Weights of a small rotation predictor.
Model: 10.7M parameters, 24-pixel images, arch vit, norm layernorm, activation star_relu, moe top_k, num experts 64, patch size [2, 2], layers 12, width 192.
Training: normuon at rate 0.0018, 16900 steps, batches of 128.
Data: trained on stained colorectal tissue patches (NCT-CRC-HE-100K), 95.7 epochs.
Rows from block 7 of a small rotation predictor, named by matrix and row number. Rows with one number within an expert belong to one neuron, the router's apart. Each number is 500 + 40 x the weight over its row's rms, rounded and kept within 0 to 999. All counts start at 0. Numbers have three digits each.
Before each expert's rows are labels from the 100 images, of 14976, where the router gives the expert most weight on average: "responds to" is what is common among them. Only what is clearly more common there than usual is listed. The data: stained colorectal tissue patches (NCT-CRC-HE-100K). In brackets: how many of the 100.
# router: router (model.blocks.7.mlp.router.weight, 64x192, trained with AdamW), inputs 0-95
# up: expert up (model.blocks.7.mlp.up, 64x48x192), inputs 0-95
# down: expert down (model.blocks.7.mlp.down, 64x192x48, transposed), outputs 0-95

# expert 60
responds to: tissue: adipose tissue (55)
router.60:510457506501497477449506479573434484456465482534589493435496538459472476458504521443414534460479470469493499464503538485486516520465550470486411442523471535486515477505571469501498513461487426499455438482545537469576507549532450534397536497462601563503512521479506519443533493477497519475
up.0:479531523507543538555500563499456470567488567468509445522456456476494547483507498435462521548464546537479481581432525563387515425522505475522561496472524500477517476480498502472596511485481560491478457525470506501547473534488510525569489426530502538519463521523427468561504475506477531514
down.0:482451491518467525515390528485428488492500472480496547526477602465436530502507445565501520601432519528517501507555507536491476507506454458477448539498432481453499503516453508506494511471471570520577542506461474484501522484450461478446454562495577514480465462476479472415517476487508496482
up.1:516466442503476563445503516527457529508505468483540498500502408477493526542455588543483545507560532497458473499573508481562534505491538469475472526484502510583486508501532549486448442533493475458484540475497565420523493450463567559432505509513558403540512492518507396553492491439516516480
down.1:446436476456425451471447514454538507508494511509467560504586435488512484524498489405556542531469497527486505521502453515494537508504474524526566538459495551516426501471515486522519557526443475528515479535452532479490479458525562518513508433525554536519509500457539503546528498479547474451
up.2:474534449509463494512506435530452499449512490418492467428489458467572520530540533513558537479560483501514517478517516458444558513484470558508401548458466460577468495469527483488471489450498537545454536513512577424496481478612510526530480495511444439507431404473453481529487469490445586482
down.2:480495418439461409494498472522551513465491491532416455446454528524550422521534537480520558521540458514582484537516428565510497464509502478522522490500481456544457495546533451502544538499526508566513520515608458501455512549455467482504566464496499490527508507508613453482463421435521565480
up.3:558532467563534498406509533471538558495460562518447475502506565518524581456468478522522479522534485453568453483504506497499502410561539511469570504490512566527460540437467543506584505509482464557504541457486404515470490567500531503582454440465559491532499452518482560542500517503412451476
down.3:471484623421464478486512535518581517503549503494488506506521545513548505429468518512535514533482503456483559553516466449501504477527532484425490508506495507499633556592476479508420509456541523518484529532515534524432556512455524523484521493472523445589454488482423454494466547530484525549
up.4:512489467462534476421494475495515480556463493559541525467499541490524480533552416493496540441498507472533537495508483542468492437451467479583513442476576405491490474468543524552427463464484477528514451532548528470529455545518469451522586525457482460456464435438428473519445545516517487543
down.4:530514492553548579444465461503490516513486448422502524494462514460499474511489481498508476571487484461523519427542463530523532527532502468511495390503542489475511531457532564472503476548474452502481474558497451541530475518447373498542513499503438491564552527559581451510505468470510513460
up.5:575550487503441460570456479512517472545485608512491448450457542479469559440408484482461530481554497472498489531515529503504545529510517503569432494482452513577501504510495448464540474512413458522503471496497547488542435517458485492509519506437470583572504524534471490496492475485420458465
down.5:487507524471490461494491474451455483491550516521504489498547565440500498491497676446537448553542501509439582490490503588461452465531512509485469493474489519490465478496471538502512482437572510511621499556458500507529549502499484480512499471477443438505475525364519536498478524523441525521
up.6:490547579459492484459551491475507489491497586462500536548490514481539484491588486530563489455525467470480453522537447497463506506422508482643574502469499451510469506522493485471479482549464469498559556518484531526482429540447522449515503493565516569540433468528426510505521546453483492554
down.6:465482446477557544439525485520460475471446411530516434481468553480479565534538464546509462548484539481471589521517521498491499510493489480539525469522488512533488508445433451411534507522477540454336560487565522487494505540524396530576466534508442457564446530486487534549495463504443466482
up.7:448530543461553515549501473479519501480482430495499485523511427521472475522505590572539515497580556581510466512492553478505482554488534490512507540486510506441514441573458503552535462598520444499515512476492550522513532492507556477434540438521509497426549471487398504468511527469524494512
down.7:534488506423445502528529516494588462465578485478487461527538489517554566510482465521512521541463480502551602522507527504527509484522485482494516448534491435525467476485459563440445437502500527487563563481490615547504556499470487471528464492525519581543495545513487442473558570522585503559
up.8:434598595521526480515409468493522526516558505536472504510541560471476572510497399538469489509502480496488476487518514492565458538503496506451534470508498571505466541446489445561436524450501480577479590486492438509557466477474492508497499446511472512480466467566422473514504522488501486453
down.8:510526541479488495488492527483528429509452429559494546445398483442539469517485604492502462494454494548573547471401549488433512508456479468470393535454503503497507552544503467424426501455496517477536516543458441519485438492467471535446525521572443430513436475471505537494514435463463452570
up.9:549488456594511523555585572507445481519493486579569481524481513489546449512510458586501552465578512496486450461450474480454511468430477498564485515462484442522462504538503481471492474492460453453439560463559513508518429498524448495462566580514529527529506520498456524507509464469486466527
down.9:546484570481492483494553503537486486533482503519534508504439502484547479504496493443463539527480497463429473542545481537496473486499466493524517578457502507495429514470433435453500511553451499484503483488499443541490502474475444476393515468529512497531556508444568505540478484518524448494
up.10:444531572445492556573521471458450435568396466497533466529464511482520453518434598545463542500509460543501561561444501500459511456512532487519579536484512464486493507510471468487515501481496492536480477530473477563486453485431447481515546510507540486495420497489497456518478477554492475554
down.10:543492441530436390496547487500479485459518461462535548536481612530487474533507541517511476548502493482523481463554472517526492508565464499523525497544553459501463507442467491483501463517523504490485492451505481534546546491605525490521493489478483559547499492509579479504475555517569456522
up.11:474532556487506502500500436506488468497457416485533538546522408476470577442502538597489510526536540509503451431529543484526466509468507497578478539525503558558431492477501485571430443498480436505540553493528554465579511518517545510519470537471524447492448525411520474487446574484490521485
down.11:473524527483464595488461467514537457467417465439479447523556414518523499497448521436523547540446520482522544596446461490485470538510467517504489517441529538474536518511546511519467515450465520533592577525461484518457567469403526492577502477485491519584521478575482423547514491482486483511
up.12:536431554539515474517495511482481464462522450513552491479483470532537527505607526571490545462564448466467390450492580490502471497585497489470527514525525518453480483491515488489507518519455504562456503477439468521559507532587519495476416501532584496515391450472550510421481576517453471552
down.12:486453437518548524492565486499429469539458484450505520555403484552518525436517511534506530493478504468566465501557532491562532529486472498450456480505521471508510538521521592470432426464517559533518521461485445548566531480416443423475499500526510476491507490534477505451497509499507456536
up.13:507599494506527510482438510496484648508519509502499489478513555535456467429534471492502521545551501488486508509465463450572510462474577480515461482566543456523544484503544480396477516467528517496466436478514481524476576481537452491471479511537477553503523511519485586467525526475547448580
down.13:568489518502483504462504535533562465483492574530492500515457521487499543456497585562476530514491508499494548592487519481440477505527520510540527570580492512500543482409542398445451535473515555517445552492480401494527444485476464500476475485517532443572491550531527580475487494498523516547
up.14:478458518495526446512461491503539425404546567431496510478530512530492549475534422464488481537482590523535491551467433477452475462496478511408440503539512547527478516515507578581566513480510517506529535537545539459469523537493518525461592460516609500482457559503445536423476499509523533452
down.14:510492390505463491449508456485524512601581477536481428542494525487518529534524486461533429489541511507480528514511495505556470488536520479487547469530485546549432461471578529561489526438424532460530534468466516542499555478477456465556508563532470479533511567524492482484516466526522485494
up.15:452613588481510520485473508523544519509532528559507503521539506476499498515495512462497561532541524509485461480542483427538473506520522473423438506518526569427473526464503479622445475479554470479514498516464423515534515469470486569406478421539525517523461479583568553480527520508552524443
down.15:490468467505424516464469551457514538500591473468548546444455463509513511471530521525530533513510414455485508521504484442481457518491552446480517553481520507496465468570487529473512497519554481500464526483449482538470466563513479566565519485503438542476483510496584517475497522594402401542

# expert 46
responds to: tissue: adipose tissue (36); tissue: lymphocytes (28)
router.46:531514468474462508539484524515562530555494538471473473573432444498567504545507509533409519492495537489529569486471488530541512456413443557525529631488502502520536492545471510500518488485508511460476500548489470464470558532495573458529537533486487511446484526416471449466486519503505448458
up.0:434551483453536502537442491466545511432503554470487515464557512546469454497480533422642452480516553480539492543504491528518458444493497565408483492562527524542545508489538532535602442550480525580513517509515512517492537537507543484470467366550570558489478439505529501478484449476430520507
down.0:515526501522511561541455418560557469413508513473459513479499414491473577473501451500507482513511554474437499455529532499452587478513453496589472572516529458507507492484555533532525524480514507507572510463418522455512516440576541534541499531474528503537574483463461484539461490483422466461
up.1:505500541429519526482513404470516462514516554537542561517594516494525482482511464564483484479465483522466526538481498508533473487482564471464529483540456596441536502527562526542517509493455475470528444536470453470499521569453462504475413476514436551442474476522558533524485547530463491472
down.1:530482472555568486605448500425521512484401520428548469483485455547552483556574499487474515528530541504509559504508486422492513505566513515501521458449433467490543468557487516475508514462475458449473547402497517482506541525470492509549569527516502528489486555446519461520427479501499412476
up.2:531486568527516556567505484528477584502560519522518465501507569448512467463479500470537531550474474520511427527501440539477525399554485443451510508482483555543448518512473549498486492439505479505517523464498559476490453522501570579507524512544461449540517497489458454474506488453434469517
down.2:455500497563568491557468449537512528541509500438515472485494463480460447461435545485537384527597485605526479479501532485459511503519503489433527469403526495490476473508466524502520575576563503533513457445491470507543487449505500552459555506507543529559476475454394471514497530504501444529
up.3:577530511533518479481504528502435523521500618538556582515548552470528497481557501451428503467463490476415530457572502528464539408490529511505460573471484518515492518552475458513608496458492521505500473482492459489490474532575516505462456444536492481535538491413500546500518496513476468461
down.3:513420510498506463503459480508523519525489539542541505537495502510548498425506450576469489498468505488459425538519542478537514541515486481454517497535556523491441493488442500485486460534544528447477549555532493411450466486474533542543529537459513464537519469479484519440453507523616503545
up.4:485559516508530508570564522485467456492479493497517514456550464499526467441500483500542460504454551478481498537465533515528516567508501509523525536495529536488442508505559559529487515546513476510543526506554614503497531462492504489559438516468453476447512476552621515499440467446494529403
down.4:469526470481622537528463475439462435486496540525469494496490525529456458395548478544522518426578523519450498495479443507580563524510512392518503517479458497538530464478460481499441472484486567475556505517463491563507502493527511468529544527453535506484439528463516548471479516550537521613
up.5:518590494527494498593437485496520560461398420538512581506472483489502463440487485476404499528506565493454494500483510512592532475491502495412470506536468514482509507446566513499551498509471496562490588516519542493453539580507517552538546474454537513509481483498404475484421538512493473486
down.5:457527483484577554487538535494544552565477572501546479462576537490542504492462524509469520555505489533525528482467479434497450587489492514513533527540473521542504446479507494500419518530539520555564529511516530532505498478460575516522524566471468460544541525476419491562546507441520496505
up.6:495545514589508484533515516545594553504557451534506475441519496460517481582556519536469574511465538452502509457429556502468511445510443514539513509469482522428466501416483484534461485463492443491452506510504521451493436512595519518501544537531481498473524528490470565468494501517488489504
down.6:508445505503455491494590467535549536440505536457411479550524501556462527535479488449504487525543490545529440439542444538587468544403531517487553416458515522538446487496465461509531464490493485487495410522456465493550483473498469521570494502553463472541464498516546464504492523534504515524
up.7:527482555548499469421492524512509438502518547564500520458492517504552509477454467524531518506543426515532441462524527504521472529454496491567518470430492494462458529569477482449494475518468567488452488536509557414478477519543497525491497500505424452460511551557435463535448518527530490518
down.7:515487444524518446545417543453476541496444480542501508529546439497456543564580405487518506479532513561511514524504549432588523518581481505497538512414544490471544568463491492516471503468502473504429472501504537471563524465471521523595485557578464560588418507518547534466554564496477508511
up.8:491601534502472537461536542518481488479479457482502521544525492484442461440427433457486545503564539545444595521440502517470488438494479440472465504541510512547563525531497508499486518452516429487452489481516495475505554483527459455490520565545456552508599411516503518505519461475500486544
down.8:437511510505474488547484530436506525466477589426484493543446507504459498471561535458550573460536554450502496507474468439449540502488585500540483523495493501459448435615514503414459480500589547546490530495559532502493458536524538555550540561493540470506494531474496573492478414472453466548
up.9:507467517493570415495485489478581434439485509449524490427457457477464509485496533501520446473478526514523484487539496518506486517446534488540511479559523440490502476563505548534510503482516564506537518519515573488553574502535565472505432583489566482422463471462523499502557487470424510604
down.9:489551511454444508495452445421500533522555466447496518476518458520525496546481549535565579527427502511493583543500446493481511516491445609542466603500505546481507481484518443495542443430494481468544459582544446449473537469478489507483430510496527535497555512443526556525505449533545515565
up.10:460529541503520481552506553498452555488524509539484482517542499491513463544423478491542519468465484520464568445495553542448525467508460531455456479535467534540617484442457484523495474465478499601547495516488502547511579554505532573581506476537421482525521476467505519540446506493471506534
down.10:476556455514558493562532488460513556481403521466509499569442502479521423507501473459487508547463501470547511522473464425510478516392539476503523577549543530452499456484587491453555488488500475540532582510490496516508495489476587515534483510488565508519528480428518483477496529558505480544
up.11:511481428504546532478520491545448525558518444537527456505521554534477487484515512456481507507520446459441447514459526517477505438469470472515457553478484524502455521472510531480485505454431479456526520497483530477514433525536528585404518521508543516482538587580531491514538465464432496453
down.11:550522490529551521568443535532571420545488468494459506501485498481507442536521526511546512548533526567489547517533533453506500562474500473515542497493489496475536468550451539525569548496448484482429510508471427484579545526551467537516568457502470516528497531483534486472541437555521499483
up.12:532483482505523512520549460492465429575527515575495533464555496502558498491429507477485511521441484549514487569448426512498509476487466486538446479526478552442600556514441549509478495480587436526537491551503462529471475452468519539423467461474571537424539584542555449459485505526587548532
down.12:525453508549502535495526471544453540526570497515513432538553491517456468476591496534540538479476508460472416478471480564530525526530513431402533539480594474437486529457537496517476512544431492525487396503450426531517382485503518546555521489509521504525506497487504526495439505501475524439
up.13:488435498508521516472507490452522537496423567451517483500434509543525497470518521495440492490571509461511529511556470517555549472470546537440555526454497533520455474505553477471571471465463501567504502455469497512456440583492437569451506455545605588576457431407538500483468505497539474463
down.13:549493579524463542482499460516526502493478493531512477412468535490470530522502477453486552535500528517431512548502495449522490569583503514467520476575533521527528418560470533444507479461469486493473483466548533535450467463501524454444485510471440446534529435670548569614488521525517493496
up.14:440441404515484414438450533460472553545484544534537498451492541554543440469522506489411465532553498522568458523546485496484515426558443448511471499529528500510549551537435538565547453476522527536471544542496488485476495509475485460517463458461609463456481553506480514528470536516500487505
down.14:455524510460537567498530584507482449472531510431525469536498508475541555579531475467513494520501480483580497508562490557430503559539543509548533463473527535543539414471483461516556501502514552426453508463481474505515471543523496526476465521512478483594465528451486542556397484506398508456
up.15:512502591617470531500455524528558533501494542518468548436493568559461476512416541484484471565526509513493478450412496522510534499497526474543468542453519537487492511468438473518470548543430513579441551453493483444461477480499477494480515481461492451495535470522433536555513498566454474490
down.15:424564510534447471508502481563565461500495530546533447486487554543473563539547458464493536506474401473509437439526462501492543468477500508461558428465531515515462494511487411512552492547502544471505531500519490503500447413502549481489476500440495548565508469499397500492476413447425520519

# expert 18
responds to: tissue: smooth muscle (49)
router.18:531523495436428435486492485475536522543508527516464477537537442407474483539433493505434550549551526484597548498540552476506534467467515526586535524506503505500505510518462511480525485481491559460538514487456488534428422556478484489599570587501463505559441503482495495571479532508523449550
up.0:487464456468455447487504453481456507537536489510450519484553514448464434556450560484511504554506500450481551509526583454463421490519474507577538557498535463447491533553460497540494438468498550516500492539510477491544454525533436506499500490469535383438487457530520425571481516537498503564
down.0:519523537480458546511518509450506520506544600541480523511612502552456404520433582512532497530490503476466526445523529459462529533457499493487465520499494493509451436442487544496481464440458476502463455476481512495522531521533506500510487356472510507498540489485533498472511564483488545517
up.1:505513468566536554469536528532446488509503454522530503475468552504471413501535496454491565500515506455530520584465427532473502480507500431517483523533475515492447482484527458568510510499501480539490464527502557437447514497467561537471470473455458463551493562527546507390419509473476486425
down.1:465562460530449455580480521460550514531484470490467554468393444514508434455494415410532506500501523426580517465462510553536510502470459524514528504412488552580577602469523468466550466509464551523533480490437473476443469618506489472565456491595512537421551472472465480558452431501499481541
up.2:522532540569505543557539525524519447520425452509474564537501487542521528433467544497488473429399496476482573537516526583497484471513488469513587500516454467511636499564488509522489455449552444543518498518488494487474475535485514481446531480476484508480519475487582469490453419459491490452
down.2:443523566503518584541510521453524427496578478499560537478548552558488484532466468508527538451516502556429497488541435474498437521498488500468602536532526471458439519481449553474453526497507510464492527513460537601457486473502557533402554458492476554520490485507438506473526516503484487527
up.3:496453496475501493542457556535490449488455491448465524557462462530519461505595558485512501479479546458464500562528499454537525548516477450468536536514475448452479478541509496544490449517531445523527549523470498537464454508472489515540500472496518502514507565482560520539528468511525460493
down.3:488557446507499460540530528602483458475499526456432543560487469536449499551460530448494566544458459506459515481506493539495505532538473484496547503501516492491487482574502493536513458549506558494484490534434526455508494573453492540495460527511461575534539487547545396431524487570479542522
up.4:442523578520498475454500455474429571471512426531466513526462517469475472489569480458464409508510495526507549533516479559395472427494525535515478535480468485522553405450492430417487568464495545535543530467505484535476490514493437501426465558500532476434547495453573458557525564464531505508
down.4:546452499540528524475543571476532498419512509505532450530566434484522511503459492480542544467417506559542502465560515504424495449515562491548530491491507518486560476570514455497538551528565522451493470549429439512537452470531480476526488442473516547506445471495455458508499485486517496446
up.5:477426452514520478516368462507612518545508501526527532442498555498488522513501431575507538535404535480547479470459539512430554497514497494484422501513469475497516491555471529471466482512518468500536484566502526472513480467522507531501536551511517516445476424432479509455445515458462545526
down.5:459450544467538501532517466550463497549506521503438499492484507435433505512513519484556422480449507589503496505477515508579453444531477510548492494503525531507567496487598438495479482508434517548506511499568507559477527614454477566485490502421470561482453482499533543576499501511553545464
up.6:553432566522513470466562549512567471567494537510490472536452429555495519496537515501517475540529506550460431443528379486447484474453455532536550517484532494528531484551480546486549514539491508479566493504542508532486510490487533490540494510513503492529477511542451508581489478520449548541
down.6:460466563456513557473482521448515539429524523521446480440499558423495512524477492513482500531500496460427509502505524443431484508521480506490455531452432522498557535573446479547472486528486443468525462547431468567465493498516489461536490526510500447446535467454528570452496455476448500486
up.7:541374586494503504580488456513562398505434489544523477480454471514495537514503478510417516462428441478519521481530482537495476476461529483452557431458533456505512528505458486440536581467510549525487430473464509495511474505494443534532549580492526514508442447587491482486522484492505454495
down.7:559484506454552538530464528509493476521459545512548427494462449552433462519500542477463520449524473498510500432428479486492494461562497533506417498421493468424518528552590537545506528448465502483503500516586523511510519532470539452451483509479477501482534481424486532555532503464502429532
up.8:498403583563493514525528528486503462463533464537526530548554469532468507466551453401517446497500498541489460526524517546575445462443491515515478453537532428452520496510504458475452430509493430517555515489494544494463520456505531542521527454467546575531506530526440490441498502523465496447
down.8:460573461518534515522492521446518526471496497479518526481563459555438546540526473471497457518441559503511490493484560497514446471521572533510477483471429526463581570505472547489510533463551509554454443514358473506518515529560562492468521537514560460517536490534496411440484529497528448483
up.9:531436541522490519529505512491486539567505504522542460495503471469503491464432484444428546508512526539472472506515492517509499462485456487471517500527487553527470515499546478547521557540495556498477493453535444452500519518504500532663498553537522457568547478398552440482532525508543507485
down.9:476474497457429495550547479468569505499503547490568500479579448477528465562481495450515557421517486462553540550458502458568462473483483525474551517464513563547475416517524502480535584512547509478646518475500460506493457505503574535555459471495521579448475497466553507530469464475525478505
up.10:498479495547545498502520477470527497435572524535492526412504486572508500478432524475439504516431533523471540505566576478561490516513482550535448468459481514471449503457458472500484532447486510505543422524514540456552471480448465466500551514508553513475532500559544494510516497472497475512
down.10:495538496542433478521450488515523530471534481564554501436525513486495552580498517457528472500455566508404471483528510463444458448510435524401504419503501533509533504551461532512423508506500444516505539512499490475479495501464429495464547461538542446548643475471513514532473531513493537501
up.11:516558428499497498487493479544411525496451470450523488472463484498470495509436550489503541480492515526538499600471536452512521517530547477514435557499447445528480518518492500473458431541477469550509499525514537485539526428547546512416495427424506537530528548533542541572484481477518466499
down.11:524565492392497456543469474522464540546445577421491486527517515557513499419471506472515538420529538476482486476557502505526467499464438488462510511468415509463525551517486555500505498515572519549550510497574490537566505480558490503532500595527538464433490436476484521503499577530501543538
up.12:501538490445521501488540551500492478548489488559524507453497525533518521445482514522450473490559537491468516497511547512542490502514487525583457550512480527553392497479474522460581487556512532466475569537508565412520490431472518490520504520424491424497512494567492470565483517529490516461
down.12:460473479480429529471495467416447499517436554500464501537445591483549490514472620492502480509511500540444525514489447482491462467506593494480520503521459504491550473474530501559505527461500509494454444513518475484516496484508476538537516525501473527466513405482468608415531428573501536476
up.13:534472492554486519463463530501515528437566390475506492507537426531463553501544529461479498505577529433504512575505583511471496491494460517523532497540556532497540496442523457469549551492526479536578471507509528494548536469522513524465535446513403514558459517447509511487502421518484499482
down.13:515384498478507484415530477578409518463429558550533509506538474543514525566496553484548446452438530521465508506488484517491429464485447476585438485587496442465490471547500469509544509539512432451509485483413500506476536465498469573512563472574508526486475544541487492573496510458500530541
up.14:547470456450492435522448538463422491550461556543467468505517476477547504556504514541559517545588506507504512475512487529494466495544478472486569510509524480436516552558432514563582458463512554539538512535472491480463511547521477447468504523495536434464442623501451443485438486556505466489
down.14:493470503544493459491491533471436495503508520493491492477567497428476515510505552505493492505509504505486476506523465499444484505585467548486488423497506553446484490465418462529521501464466513540472466479520513502519487478448539454582456424516517583523514511575521425534523459482469480434
up.15:494568516523501454502480477521370539499508501501510518483510515484506492463382505577503519473449535448520541549561429467558495565605537480464453455494431467494540501504506488552504436572452492528451481525437475561546480485576537539531484494518489568548437480486474504468534556456442470463
down.15:463501539521570549501522530434471498484562480434491472536561516500402494606407518456497515473504509515472443561536497533500463468505478557460489522520419543491550525470540575535506461421450483487485484518486501449513500583476487447539475472529476483499494494551544592380525517490479540468

# expert 53
responds to: tissue: adipose tissue (31)
router.53:520550521522513510514526541482586481507537506538441469611470431500575534516503543460528515554532523509522534524539507446555426554432532515505513503550473511536473481542523541560545447454543561527532588471470474537451472535502546450528498521473457486562482524521457509514460513437430467517
up.0:474539552508504497499493499548526533408551464489522473460508410507454448477421442491557517552493520520422412526476488436501503534540539478463396538523452494482513507494468518478510469561569465449549476521562482517572511536600538542469528530463500534536546460402533459407553504497495494514
down.0:539463420506496517474594516466519432523424508488454521414534563446462475353469473547523511516574461529470508562535539560473547472539487513572489510493525460475430491487464592432508495570464455545492557509446491478498591502489460508457453542476561537472523524499497549494431441486481522422
up.1:562621417542502511462496490477527487564509479510494546481414467458483541476444474507470460561436471511529478494473465431478508470529497480508542480410542436465585520529491423489473551434577487494523504520525531520470491482474512485536439493506483557454495509584493485450488534434488500521
down.1:571466496490535517500495507463498446470490536554493462503481485476419479581494495520529487496480517419470562511556548564452384465528528458524516535463574392481435530493500491415552500499465526461546465497453545534477506534551465465487592455507512453479538494510504495579502489532546553460
up.2:528554535496528522481427544503562470471517450540472517507477555501575476555532472496460521469531487472531536582538483545576487493491468467516483505457531588509474526527508483516446506498505448511492557468470506461486437503597507553491517456488473451512527534540467495502430550497486508467
down.2:521458484516448491473493454529490483480489474481522476513541511490516506530431487539489474454541540475579461499492513541516513472498546464513477566445457434563523509492539445467440513455497462465515432541520442428475512505460475494450429477513487435489419533478505405486457449573472448464
up.3:503510476568458481353485500469606572539425602468509542570501526483486520443479518549469433571501511504486514502451480525548456444528494500533580515530426489515481570510502503429575481451534531569497541513448487424486478534487433476521512475487516531494532498523451486510477529519492504509
down.3:490575474482513496496459453456441473515465499508534487531460464522536495491517545482532559532510487505489484495477525454523490539490484428492458486479501515534465441538496532482522445606494477570555458483514480493497608483515512474494501554516480491362575566548469600545396455422511526452
up.4:506478511586480456429528524448488518566452550507548503510487477473449475417492607477478545491382506511489512496514482493476502471461485502478544522430484540553439480518557461466582468512488472533499461506496531503493410496508479485473472535453486564511545546489523507460511485488537549495
down.4:567490450465490442491540545525608377500473538482469504497564540499484478496541558463514420538547522463510536521479502484455497515479536454534414482506483483516490522582560529487445522509518550577516470458513479514448528482559448516465499477515537533508475502560510526507503507545524503543
up.5:511500535557549470405493517467534467503459508532519552497486567488476498517436478470523617516427520495488521494480508504494502417492564510511498543524520519486575497520512485495479513494538560548528476547508463508537434474503491508510501502538441515466541489532471566458462537541621540535
down.5:532454574525458395494509500578531471537502555466401485485427517457526485527467558478509458504499554553538534428469484508527462464531457515505528564500495471565534493587479547514515529497471482549526536528561453523486489478445446460507475492458478516555453493510495503502506532526496508523
up.6:482433487454470533469473446488505536579476485467485508514509497450535519475483544493545542479550539502527525580517431493607527484490511518530568457539520474474520505452471429587421529478568571543522545519509460500422541542439473493500481470483501506517491490460536448496477473559492526420
down.6:429502499557446484502445498479470440518459465480488525442544419536514514499492484540511514553448520423446511523514525543445458586475468568580552536453472471508475534579577538482522571468498559528473464544493484480475439505507485459542520455511483499507475504501520520449470497496549548461
up.7:463483445455592481492475510550500599596494490464533549471487453488491453476466501511489445467537553574481468449545465555532506481495447492531436468435473447497548542446527493514534510422503488462465484494524567453551493540520540517422441522538508484444485589456495463499491517511422545539
down.7:530500504556483499503531527583465519539544451515508507566467532475571542541521462502513492481529463497481531527578543478456478562568497514437527508516570474561464460442485493536484536464477499529559414492479596474447552567532544477502496432476566533422479487428500500450488513495496548385
up.8:516506433587484472591560426515497453449500497432506511506467430541503494525463482564510492486495542475510533551490451541517473488518552493486534549611429492464438516486523516480599471548436512529490467511476464524526457568479508560484525509573511528525509521490518472427513502535516479464
down.8:488400425548449486449476531506477475480495526498509607524561501484485539527535493562535482478539515536451438463574519503554450538449473458508586501496557510464445481451542538530479531488509427524534528490474475547489508491482428547463484471554532546560533515511527539504455538437515463422
up.9:480485568518480486510543555490462509472541475555497536503527478548493474543612477554436505478551472557483440448538454500526468503492532478531467494451451612523531514493558526523512575497503457510508564508450397431499569454497524470550496514538570491481534526591432468573503496518475482505
down.9:536446519488523573478530480537522524517508498496553386470483384550394452449499486506537443472532441547529481534459505487503446592504560518407488440486548522519531436491473455480464493525583500416441503472480566454461521476531571499495505524504453483492505524495467553499478500483483497543
up.10:529562526549461569521491520506638494577514525521422543537580499556476469521451525472500489537439450508507462534493492479464458539402506492610500469512410545527536465489510438502480485476544442481537501466474460478480475426473491515517479542449491481489579497534503524569549483507445454496
down.10:496493554539471509578476441566509466576485529505464518455440477486597522451466502510517493503507460524486539459520572491522475502535505455522453536541470543515477407435508510526469528519500487452447540484462556469520499540481538506480523506444522486579443514525474526481505441469473557456
up.11:532568501506503528540535458508449432437588482457513530439506502528495555491541493500514432457418477457544430608536527549497514514514511477500474508542499459479500480460485475520381544466471533459570486487508564432458514476483530452489521485515523534514468457500541493517480492456513512598
down.11:580558489536432536547465473466560493499488461502439512506498512507501503487504468464539493534515476515534529496492530569450527544482484463494485462467542539537509434461492459512506487513478581478443543505531540494506540490528485450479595516508524536506378519473537503496491523532430491565
up.12:455534499508474543504452455475447546483588489483477551476496504481485571473467450564428509526440438510528455486464495464461521450557473536525476513507509578479539498451488551484452526427532447563500498498473464524568601499518432473570454469475490502533487468496412510500480592559456536492
down.12:476556451502519457509482450495481523451471502463484501520427515512469543480540496491544561530463444458490630442451578470468502540404577492592463521511492468518531476445488418461555511543456522507487504443484498464471483516465480588523455546431475505445451444528496591489492469432468472543
up.13:445501522485512517496549485447565407489507528529448506526496513542454540552455571429490529457539492474479539580494529500533504479479471542552457486603542488486470463442468443501437530441531464531582493532446541469481463437457469528547577536468549560477507557523562486536532502455530537480
down.13:437484497514479496521508487478504504567482464505492459516516478494524521461506562468533503501546465497484544421523518494522468479491520500532512486383555425551511524481453526487481556494511485426512582526483540465513536496440546513480445433530536510538448516515464488458435514541506463556
up.14:553547484490559459448482460495519535497420483434520485472491459477504528445424501501541518516388429509538496474552468516514559499490477531544428455467510513563478503503547469508476464575474538512483435519523568506503497534541437562588515519532460429553514452530547487525451494474439543512
down.14:507448458486529535494508565488485493483407493527566498502510433460496554523470487482546568536488525462509460548425481514342556507503516535529461421559584521437510515573462462514547487587476526521451500529426528474475484474466516494418497477513592537537496552465520508487465541486569543543
up.15:482622474563520562483457478490502503490512509495486545471525476522522526514500547543542546507409523512508489487414456501482479542453519525434491525547470542543388467477489507542464458527505523479509576502493567485472539378574513583497513466474507544474506589484444536546470481527490540454
down.15:478465521531472486496494531600526430572437525487506513485546561508502545536502511506508492486463571485446563486513547535477479511498515552579449532527560539573546518488445492513519527552527507492453505509445497499553460526515472519432473594434538437542442443497502508488471560423499470516